python train.py --cutout=0.4 --momentum=0.9 --steps=7600 --adamw_weight_decay_other_params=0.01
Rows from block 5 of a small image classifier, named by matrix and row number. Rows with one number belong to one channel. Each number is 128 + 32 x the weight over its row's rms, rounded and kept within 0 to 255. All counts start at 0. Numbers have three digits each.
After each channel's rows are labels from the 100 images, of 14976, where the channel reaches its highest value: "top examples" is what is common among them; "peak at" is the part of the image that holds the peak. Only what is clearly more common there than usual is listed. The data: retinal OCT scans (Kermany 2017).
# convs1: 3x3 conv, stride 2 (model.blocks.5.convs.1.weight, 128x128x3x3, each kernel summed), inputs 0-127
# convs2: expand pointwise conv (model.blocks.5.convs.2.weight, 512x128x1x1, transposed), outputs 0-102

convs1.20:138126126116192073134141116135104142161133144149119108114153132154136149061138110132166158165165116129173175116122130179111100180106128127152140156113148168078135150144164105102156119101157111151092243152072168135146184160104139129139176119125139070137123091113191112153057131135139110119109061137116171155146111145128191148101105170162122137121110109152117126123192133230164177188122
convs2.20:122156128136123098151128124115128130180190090168128088144128123089138128132128162105144160128080128155204141132053112098128058083128128128181128128074161128137142137115145116128170140147185138118131170134062137129113106118095128153104128128128097118128128128096139130128128128163195072128058147128128092128065
top examples: finding: drusen
peak at: centre

convs1.42:109141103106134164159101144110100130121103135107214118162168087144175083099145103177094118074131135171104211196164093096178128117146055127113163110135074088128136079212122125177109100113115117135130109126102103090164106181126134123126122191138192114165121183142149140116173105127105132160114070149116098142101107116134131134136155103126139125119148141193112143127115138141168039188151
convs2.42:128128128128149128173128128054128128128139133090133128129128128118128155127099159122090128128128180160128128128128113128112128128132142098128128165137168128152128059185110168128120119157128158128175205128128212129190128128120128135128072115117185128100128128105129124000149128130128128171128201175101128128093
top examples: finding: choroidal neovascularization; finding: diabetic macular edema
peak at: middle right; centre

convs1.104:129130214104165147155081180137156135132091105237097140191123124156112101125130079068145139197117135168141124133179107081196149099113133129115102160170146065136128192096073169124140172224107140126120135120141115120147140125136136126136189150131065193128143133136090124137197128143141110154110190134111151143137145086135122134111133150145125108151147129119180143101100141159136169102131
convs2.104:110145128143069128128101128151155077147128167094167127128128179125185119112134115128128125172061128128164026128063135142128109154078071172143128128053128099097070128131079169179128072080099128128160128128176151107128209122128143158107128027144128128128128097057128128128128124128151120209157128112109128128141
top examples: finding: choroidal neovascularization
peak at: centre

convs1.94:139176148084143091071118161133116110138147111135130170158139092146096141092124130108188139189056113187175098194124133129127134133125134121095090168201159118195133089103085144136172136103093168149141119133137148176170112096131107155151124102142065154205123125147158058090154081063164143194139216095135121111130142095171117125133167114129155173163119133157104123130144119169118125109113
convs2.94:096042151172128075091141098134128135163221128164128062197100111050142116128082145110110150128150123145128128093154174142057125182128128053128119101161139088082072117080128067127142155079128201128128052114128128128151163059128128128128029060151134128128128101132196128149085138128128147102128128128166128110161
top examples: finding: choroidal neovascularization; finding: drusen
peak at: centre

convs1.112:136133170143154150139090076085142118111171172135131133149000141146108120146101130197152102154127061140126099137108142126102105169083086108122115120167088161106136056120117139142105163131147105124241173126154088137109099130091082135116159098122099154151121078091214131099135126178145110113118094103114166172159153160170149091117144126120133066133152117135089120134136148158117114171105
convs2.112:155136087077144099099119106128128072128079132051154128157135053128113122152216119117164128128128070152128157128198071105104128200128100085128124115179128128105192083151176128142128161171161128210161128152110125147165112128121128146082140128127071128128128128111154128114128128062067157177104154084128195128128
top examples: finding: drusen
peak at: centre

convs1.83:142166056116117112130127121133116081142088101090103118194124110117101104155155109219153114164110149127145128085155141041169141132102120117130093132126193141160145085122089176130148120142135150126201167077140175101142121105120142128159167128130158111163147164157144183084171080200117140154137169127165126155145127142136170169151194095128183188158113134116161180136189142145109139182157
convs2.83:165128136192085128063128097142128105155116183097114145128128117128128158136167128165128128081128151084128128122117199222128158098128145062101152120115128101179128172139128139114127096124140091128128155103181128117128083169128098074128170120128148120114149170153088142128095128128135128165175098128136164110128
top examples: finding: choroidal neovascularization; finding: drusen
peak at: centre

convs1.82:108185137168147131103172128115118119154100107161143115125129100115057111186136114135122098101138110138124140164170109109164077132096145149125110148116141166205129108136084117185191132119084203125115099124138137138158119123111133151193134114154146130098071122163112123123188153106146157174094217142205106121141163202109132100135202106130112169101141103143105184148174159046148159144128
convs2.82:128155160155155128130128166128128130184173157128128141128138090128128161128146074128128087093097128108100149143128160093132185194128125126114164128142128168087146110143128124128043199128091128090189153159087176128128128128142114193128118172072128143128135155117147128141119128128128162128118196128128175117150
top examples: finding: choroidal neovascularization
peak at: centre

convs1.17:130153166212142135177156007163158180085168141114145131066172146137123119134092136103110130105109140173131163124165140110141087139159106168174114157132080132101107046144168138167117076135135106169088144170143094140165184136109161137117139143185114136149143100125162130127080080103095146120139152112128135157112145127101109120181179187142145113080136169107137115161221125118101134120142
convs2.17:109076152060096174124086142084100128094047179128150128110078158128127095163135128181128203128096111160017197157152128135115174124126128128138128050128088146159097128119077060117140128128128128121142084128105128128117128130118183121092128128084174132019185108124128163128128147149114124128128105081193067121128
top examples: finding: drusen
peak at: centre

convs1.64:125126148191172137173117055136108154153174185195188104107175134152115112147127136084128169100110124132101127143100160159126102142160090157078068092137103034149074223166166125071176121098145118167116117123124108140092134119084104120145102047146143108141160133100127098125111127090114159157152142164106092150069108136144113119071121179177152111152136123123118139141135139160162092129161
convs2.64:128167166134128120054034128108128098114112128130128128112128123148128091128128139114109127094077126104133135128046128128128084149086128128129128128131171096056064190124163156108089134109128143128173138102197141128118159130128157128098128113096128083105171150077185128119171128120101100068152107128128054187116
top examples: finding: drusen
peak at: centre; middle right

convs1.117:119198111153156093144109149124222100202140114166159119102173107119141137088121086129082144103122132065138120118155134153164171044102134161115079123077162094165132200157125091102086136113064157117116137114128131114202213155158102111119091131106126129140121143190105140149168127120103144121145123134179190132149196108128178157108123145130119136171136162156166114133095149093135166155125
convs2.117:128128123203128115128128128088128124095128081143125108079133135128121092133109088118101039104128042061148113080066212107128128128091173161102128128128164114149071105098128086123030101107130126120182173128165159088128169102083128079088141095128175215088199082128106128051128128128133114128121128128128118131144
top examples: finding: choroidal neovascularization
peak at: centre

convs1.126:111190151102136134125138165114137168135161126084131162146117114145144135093128051123122112138109180126159112081163133105182117115158119087161179130139135155216114099117140143118143142097173142173114147180152163150213096147116127103155164125180066153186129103126185122076166135118171158134185178117134149119158106110125135122180173108169112122127236148106113156141114111155104157178182
convs2.126:129105166128191114128203143128129063128120120128128144128120133071044119212202074101085152128144140148100128119110128131140128156124103181156095128102128105128128128128128171113118089128156128112119088128143106208154155115154237126156185162065125119124128127115128160213108187124128118097124150115136128128191
top examples: finding: drusen
peak at: centre

convs1.74:118124108104147125074095141098120116126090130140136099111150130101153105120113077118188123111138131154125129148131119168060096223097159076159094149130115118138143211151155101142115154108127075117033189122103130099128105118095086145116161097143113086128065137086173100140091155133128115136157099146120074107116102084104107173131118110076086118143116177181112117079162114214192110172130
convs2.74:129128128128110116128108119132128088129105107159128128128186136138130128155183142128123200042100177178128128131163167127165103162128188134215128095169158082116184152096128128131137033130237171118134255158152103128128110072085188112154198065125128128126168085128128128128121128128141128128103128128128128092119
top examples: finding: drusen
peak at: centre

convs1.85:140136153104137148146099118132149139163088135084134185168145117105128138081144047147104125153155104132122139164149159104143134145078069086143145117114120091144124130092128161136157145121114115120121141123202127069119177098148127113054112111108114177121112137168108109179114156104099135111127108149120185114224196135103217133115089107112130114200091122088199184149115175135133164206130
convs2.85:071103139128093128156119164117128062128169173128128128110146128171111133098154096119112070128152095135110128106124165070128107101111116125158128081094160128128103159128089128099126114098128102099151082128221078128139108128116094100128211128142060128128104136118142115163134140073139170175119068148171201128128
top examples: finding: drusen
peak at: centre; middle left

convs1.89:111140141133150131112102107131141119144085094105175122110052115115155089108131130046104132117139148187121121169122144112126140113145106173186154106180146116151124098206167170144152104121160101114164055152144108129128177146092121106071086160127144137147129088126056135116121185113208119155114109168142090110093104200125099127112149101137058104125074102165085139082072147116184166146158
convs2.89:128128125084167128181100158140098145103108207139128128149155093128128055133072155145166128052121128123188139128126128173062128147109114079165137243128125128165115217107090163167147105117128121128139189107128091078128128147128152093112128128083128168128130108128106174105153099128125128164128128159149138197128
top examples: finding: choroidal neovascularization
peak at: centre; middle right