From a checkpoint of a small image classifier.
Model: 40-pixel images, activation relu.
Training: muon at rate 0.02, 7600 steps, held-out accuracy 95%.
Data: trained on retinal OCT scans (Kermany 2017), 98430 training examples, 9.9 epochs.
Rows from block 5 of a small image classifier, named by matrix and row number. Rows with one number belong to one channel. Each number is 128 + 24 x the weight over its row's rms, rounded and kept within 0 to 255. All counts start at 0. Numbers have three digits each.
After each channel's rows are labels from the 100 images, of 14976, where the channel reaches its highest value: "strongest on" is what is common among them; "colour at peak" is the nearest of a few named colours to the mean colour under the peak. Only what is clearly more common there than usual is listed. The data: retinal OCT scans (Kermany 2017).
# convs1: 3x3 conv, stride 2 (model.blocks.5.convs.1.weight, 128x128x3x3, each kernel summed), inputs 0-127
# convs2: expand pointwise conv (model.blocks.5.convs.2.weight, 512x128x1x1, transposed), outputs 0-102

convs1.81:136126163077107151140114120071151105119136110132110152106111132139137130110102118087104117147128131110140100133129139129150168139125105120108109129120151134159144169106092128100152128090114148124127101152123117106142159107113109089144082091154105154128127134142107191151186131117139147149125168106137124106160180126129179106152161111133127133114144113070133105104088139095085144114089
convs2.81:118075122129103090105126128151128128128152163160166128128147125092128128121103128122092073135128093128100128149118092126132128156196082128134128152143128128101067143123128130133115128148125128150102105128111128128128192128106102128114109123128172125128128128089112140108116128136128128144082128128094128182211
strongest on: finding: choroidal neovascularization
colour at peak: grey

convs1.37:164120117122121062129115154128201112168095140053093156140137114110136155170120125141115165151112117137164072082132098161128108136125120123122141168121136120142148127133137122138164147131115137115120119090142160136139132125130109183176110112108123128102122129145189122119148128110131128169125141117136109100164142123105162135130170093097119153146106133113118171119105138129108121122137
convs2.37:220128128112138128128154132106139102160107128128141128133099123128129125128153128106126138170140128128128128128148128128167151138122125090087098128157130144128155105122128128128128128128095158128128123128128110130128135134125087128123148113131131128103131116158162147128128111128134128177154140128144100168161
strongest on: finding: choroidal neovascularization
colour at peak: grey

convs1.0:105181131087123122105144094101160146126137133102178115103106122146113131145149122128111105097137121130080132124123091089147079121140113088113132148085133135191139113125109116132140066092122146176127097124122153206160136139106146101110108146102139108098126127127116126132187127122132149143108132145167115135121098131128092145098170144154116099116143132137118158156122119111133154147130
convs2.0:085128134128128145119123116128137128128162139104128115146128098147133114133096092127094114106153172128098134128128125083128152134128113160149104149152110106152128115128184128091128183128128128128163135087128128128128111104202156175128136197117096181123128128127099110128113128104128135118170128128097133157132
strongest on: finding: choroidal neovascularization
colour at peak: grey

convs1.114:129093137102128069124126127137132115136128116121134172136080139124112118098093120164119147152120144109143137100123134112145126155140139103099132148077102112146105097127125144118139148128121138110107187126161156109079148119162117131118181115140132185160105149127160141155085118115141113126096140154141179091179186108102197143154115132148125131119123134140143114121128149165131137151104
convs2.114:128130153128128080114128128107122089097128202128120096155149160135128109085174128088134157128128128113122115109186139128097100057135128134164128128100159160188139099124128128108154131128186097127128063108128128147116114177156159138128145141151129145142123128085151156128128122128094172128116166128069106113128
strongest on: finding: drusen
colour at peak: grey

convs1.5:122127091133116095130123123141111090132120103114152173122155122111166105127128119130119165128143132178124109138095120112131153108135156136112143114124131098100158150150079125157144125124083139143087117123116135105146114112128140125132135188113118130136139167172148129184101113119157104147147101158121202122141189161124175135099074120118112132143143126141188144129130149121105117083139
convs2.5:148128104167128149120128128128106214128128175128079156107079128128128153134122128197172128147117140102152142118090135129156134142105128117128111125160136128186128128127128101128128133128128128129133139098173128140129125131128131121123128128188148152136128127130119122109128142136128128128137109110114125073128
strongest on: finding: choroidal neovascularization
colour at peak: grey

convs1.16:168135127122084097074125094129140153097135106092170106120112152134134113143117137112129138103144168139135127156105145088138112150183094103110148145120147156170117109134149126142140122109118126131147126148114125156126125168110110098120114108172147137119129158122125073120147144104137143165112133117095135090105112106111127159147141146194109123119168153129103157174130072122151125192140
convs2.16:128128087128157134172128116122138102128131128128134128142136097128110084133128123105124104099128078112142112128149128128105144138097068114175144128128128129105152161087152133128126109128128117140128106145163143128131145128146128092131119133128128128118141128162128128153177129085128128125141112124142107128157
strongest on: finding: choroidal neovascularization
colour at peak: grey

convs1.36:100142147142121133128129145177180109144133147153121112132152152144134098122156111137098161130123130116130113126106105137154140109117079144177114166145153094128087221125159131095148121122159145128115102181122128143147140127116144075128118111143094137136167107127100122129154158096110126146155155112111090108114109138139092137164162125130158101123107136115131140162156121133100120118193
convs2.36:156128139160210134130095115128128131091129128184096128154138113125136127144128128093128127107139110121132147124134128141156128100128103163118140128100153128118083059108128126135111128114144128080147106128127194128112126106105126148128096128134104132136145097113147128128167118129128128136111128128127128132131
strongest on: finding: choroidal neovascularization
colour at peak: grey

convs1.66:128120145143131138151123129156146158129106122135118106158111135084151125078120130120163113170156097176136153176095106143121140103137108143121141159137119086136137128174181137132096118201149112109128096150166153171143135100110143117156141140142106110148158137126093128101158160120117115165108140158121088131105112122114093106106151138101090137134123122172127094098170126125139097109104
convs2.66:092104128077076128107127128198116148128129128128128128128109132128133128088087128146128128127135135152149128126089128081093128120121151128158141114128107150096143165107128128135128128128092179120128108165117128128128137128104128116128065144126128135154141110096106142128104122170128128128128166104116128128187
strongest on: finding: drusen
colour at peak: grey

convs1.73:138178124136143120093170097123148137124117152129117145105117135146136127178117094121106143118107126131163139104155179128142134129116134149160147146098105097152123098153125120116153120157149143118119162172109095207128080123118178109139131100118143133139086158141144133143146164090126138137116174128125192154137179141127159118112158123159117114122177142124143160149153152152124120140146
convs2.73:116066112078062047126104128087140116147128118129134137179128110065128128161083089114124128128140119131171128110128121118149118128113149093128122128089103110107099124134131139091203138124128128128128122138165166161117129125099101089128142128128128110128128103143107128151154128125115114128128100093128099128181
strongest on: finding: drusen
colour at peak: grey

convs1.47:146177143158126100116163072143105151161112094130150124109088179138089143188130120110121127120154122132102107104109133121143114144129123137119085108110117125131106109142124118096142113112101150117101128117086118148106095110100121137123133100135181128113122137100116093145178163109113159154110184166151118065098101120094122134148163119119143093124142121147104129129147116099154172137120
convs2.47:128124128130152075138177124128193140086149126106128128128128145133120084083132128131165128128128128130128110128153108128128128128113134098128089087121115128127125125117156128120152148180134152095095181128144128128081128108128159094128128167123112113128126112148096117126185114161122128099084128128128113124110
strongest on: finding: choroidal neovascularization
colour at peak: grey

convs1.40:168131115124123153140099126154198129114109116105152151135119136146076136138116161129122107126148148114125110122128142144130167149116132100136118136134138125151118139119160134114137117153096165134046095180129101113154094105152132120092119123106120137144108126091100125102121096119152088136115109146128136105137152151098162070121106123097138122134117116140149181103064129061131152125113
convs2.40:128128095140168164128122129135137128128128165128064197122138134128138124113116127118095128128128171116103122128128164141133122128127142128128156188137109105169128149140147128106139128164128118128128123128174096128128191124115113039139125125106148089167146133128102128128128142135141109220130128140131188098128
strongest on: finding: choroidal neovascularization
colour at peak: grey

convs1.23:112136138125105136139080165092121118162124133107111156166177107146152121087135118132139133124129153160139124141144121156153145091114122091143121158111160076179137142099139130166186194099121151159121164106139155168169145112139128129145135149141090174122123147131154142164168123134099117147119122132140165115147118122124141122099119121113110129139125133102136175102092118119070148137117
convs2.23:128128128069128205128092085107128161148170152128114128130140128097128128128167168099128128128142152055142128131140124136115114146110103125128122057107111153127108111107102128120128118136168139107128148128110094162128153141158133086094128128153128081165128141087133120146101111132121114112129058198115137182128
strongest on: finding: choroidal neovascularization
colour at peak: grey

convs1.33:143147163174125107110138136139080133152133165127113117106138142132100132133095128095112216146102144117170151159114154152124149111082119174150118154123124115141151140112132113080133112144123127132138131172087108142081117116122138095141122103140131129155138184105107131148103145125129129190116138156155128124143172118131138129160137131157136119116136124089141133152170131105097161124187
convs2.33:118106125072128171120128091128131171130087128156069128160093125148119154157091120133145182168133112160116114126171110111128157153136128093111128091128134119136136128117148104128127132113149128159128128128106128091118102128109128135114128125132107159152128133112128135144128115128131098113128216125128088092130
strongest on: finding: choroidal neovascularization
colour at peak: grey