python train.py --horizontal_flip=true --avg_pool_shortcut=false --widths=[256, 512, 1024] --nesterov=true --lr_schedule="constant" --adamw_weight_decay_other_params=0.01
Rows from block 7 of a small image classifier, named by matrix and row number. Rows with one number belong to one channel. Each number is 128 + 32 x the weight over its row's rms, rounded and kept within 0 to 255. All counts start at 0. Numbers have three digits each.
After each channel's rows are labels from the 100 images, of 14976, where the channel reaches its highest value: "strongest on" is what is common among them; "patch colour" is the nearest of a few named colours to the mean colour under the peak. Only what is clearly more common there than usual is listed. The data: retinal OCT scans (Kermany 2017).
# convs1: 3x3 conv (model.blocks.7.convs.1.weight, 128x128x3x3, each kernel summed), inputs 64-127
# convs2: expand pointwise conv (model.blocks.7.convs.2.weight, 512x128x1x1, transposed), outputs 86-171

convs1.98:161134151145149104125143123147145139184117118098124126115118145126087084186174064128096098114122154077138224122144091152109109060184142113136154119120161189175055159124170134180115181134100105
convs2.98:128138217128116052085128177158132085048105078133161128128096101128094072092138153181103128112152128071136128093124128158189102128086158128153113177128146125109100113203169183124128094094128157167113128024139178128146127135128144132075128123167149189133179128
strongest on: finding: normal
patch colour: grey

convs1.52:203151084128152105126127116126135189154093127138133166101157134122094153130131098095135100098106167164127196132132095142106136075150125179089142142170211166113077129144156133131095117191169158
convs2.52:114067142128122180111126128128131144097117131128128128110096154178128093128073115172128128124128166128187128068122150128040068128173128153063128098120085128128128128122196071128141107013149128141128096080127057128126180155128128128128110136134072099139128128
strongest on: finding: drusen
patch colour: grey

convs1.47:123090155154093184179146148134150147102089129099026143129151134136062146184142151159162130151124149108123110081062106114095091092114120085135123150105092082145109065176082079111152099088112112
convs2.47:125112139147156101128128093128128114128146095128187053134128210143148140128128128111124108126128128180128128124113128128120119127119113128099128128128128157096096098199093140112128105124182177118197182255210053131083128159112128173138128128128128120142128171
strongest on: finding: drusen
patch colour: grey

convs1.14:112088169125093107153124102109119109172151092133130018208147195147044133127136152192145121146151144116108132129173135141120167140111119181099132156101039078083107061092154132185155156129136123
convs2.14:150095128188113088146128050128128128155128094053152150143131162125181160097128108126071113060052155128076062128070067128128128039145128042128128081127182128173178128128128129200175134105128128188144084117109153074130098140089108179162128068149128122128127128
strongest on: finding: choroidal neovascularization
patch colour: grey

convs1.90:171144111146136110090136097105187160172106098113131114142107122144133164160144085132130103099101152122140143107126096157094106123132135145142112159131186130128131169096075094142087107173135127
convs2.90:089128195163115069077122128119055104128139156139113128128128157190104104128101122133116188128128133166110125124069128142150048128126050128128074128082079219133107155188128108093128095146103154092128134092140075128153125106128138128131098128128177127084135139
strongest on: finding: normal
patch colour: grey

convs1.46:138137122134116132128087149107152133163164078170161138125137142163138092132104171151107151115166117149135087118103132140132113102091124183077078151155151111155104140102156112219119129128070173
convs2.46:113083140192139124128128166128149119160115080112104128090108118128126080117104185088145071069170118131133207134161081048173079093102128115203151111140166111128180198128187128097082128085105069128079128128117097128130086061205054123156075128128154134128152120
strongest on: finding: normal
patch colour: grey

convs1.73:125126084073119057163115108097104167115127098120090120136119120097175155106119122152097112098100104153083107154098141158137107153141119138111120111159143111147114149134110075124082087135114078
convs2.73:116105125128188132088128197132128113128210144128089098165128115127169097192192151128128128116164143128128101117057128128121127128132086151128147128177180175128176151128128109174139144140122132128128161128151128113095153095135113128098133172128115232074195151
strongest on: finding: diabetic macular edema
patch colour: grey

convs1.57:123165183096099150093149125179052115105135097120109089084074151126182163114107157129136126113131113096127128176093108172127102179147132141141189126147140119164140106140178111137160154154153150
convs2.57:105128128128094129108125128128178121142128169136091172094105040128112169135066128211128091124128112209116128128128081081193144128173157122176158128128155128094169056128198128128131155179107184141159137128163157084060174128138128128128141128128128076055128121
strongest on: finding: choroidal neovascularization
patch colour: grey

convs1.42:162164154135115144115144111159152132077156146181147139159171148126208052095107115147092074124206094153143128142149155131147107221072139171140153152103093154180076143110100097125036092121131115
convs2.42:142128060184128128148165154089128177123157132128091102085128173122128128106140100174128091111181109120087131063128141128053111118074128134094130088120150128113095053128198128138120128170089152146102144118128128106154143128144136092097154192085151089128122128
strongest on: finding: diabetic macular edema
patch colour: grey

convs1.51:139141155143148135159074148140166082118096120164126150181133147141109085112175165143133141131154101078124145139196156136124127061130134119148144160134094208180096204089151124078182120097166088
convs2.51:139148166128128179110116128128068128161190128149128131079128094128128168142080135157079173128036128142062128160128081128050156153155128112097125128121089173114128133199128145136128119132153128128116179128174128040149169146129128089063122128128128201085143155
strongest on: finding: drusen
patch colour: grey

convs1.101:071110199093106174059132125153058110136097100130092130153097167193109130155173134115119105135099103085135116123101116161123103080116106109038116140091133115118153183184122136083146162133159137
convs2.101:077214144202143169128121120117179136190117154134128128117135128092199136106128127124148045144108124143136127128169126128133120128128150120149128042128231255150148128078140144173128156128128128082181142107079205128066035136128151128158123123145168076086103128
strongest on: finding: choroidal neovascularization
patch colour: grey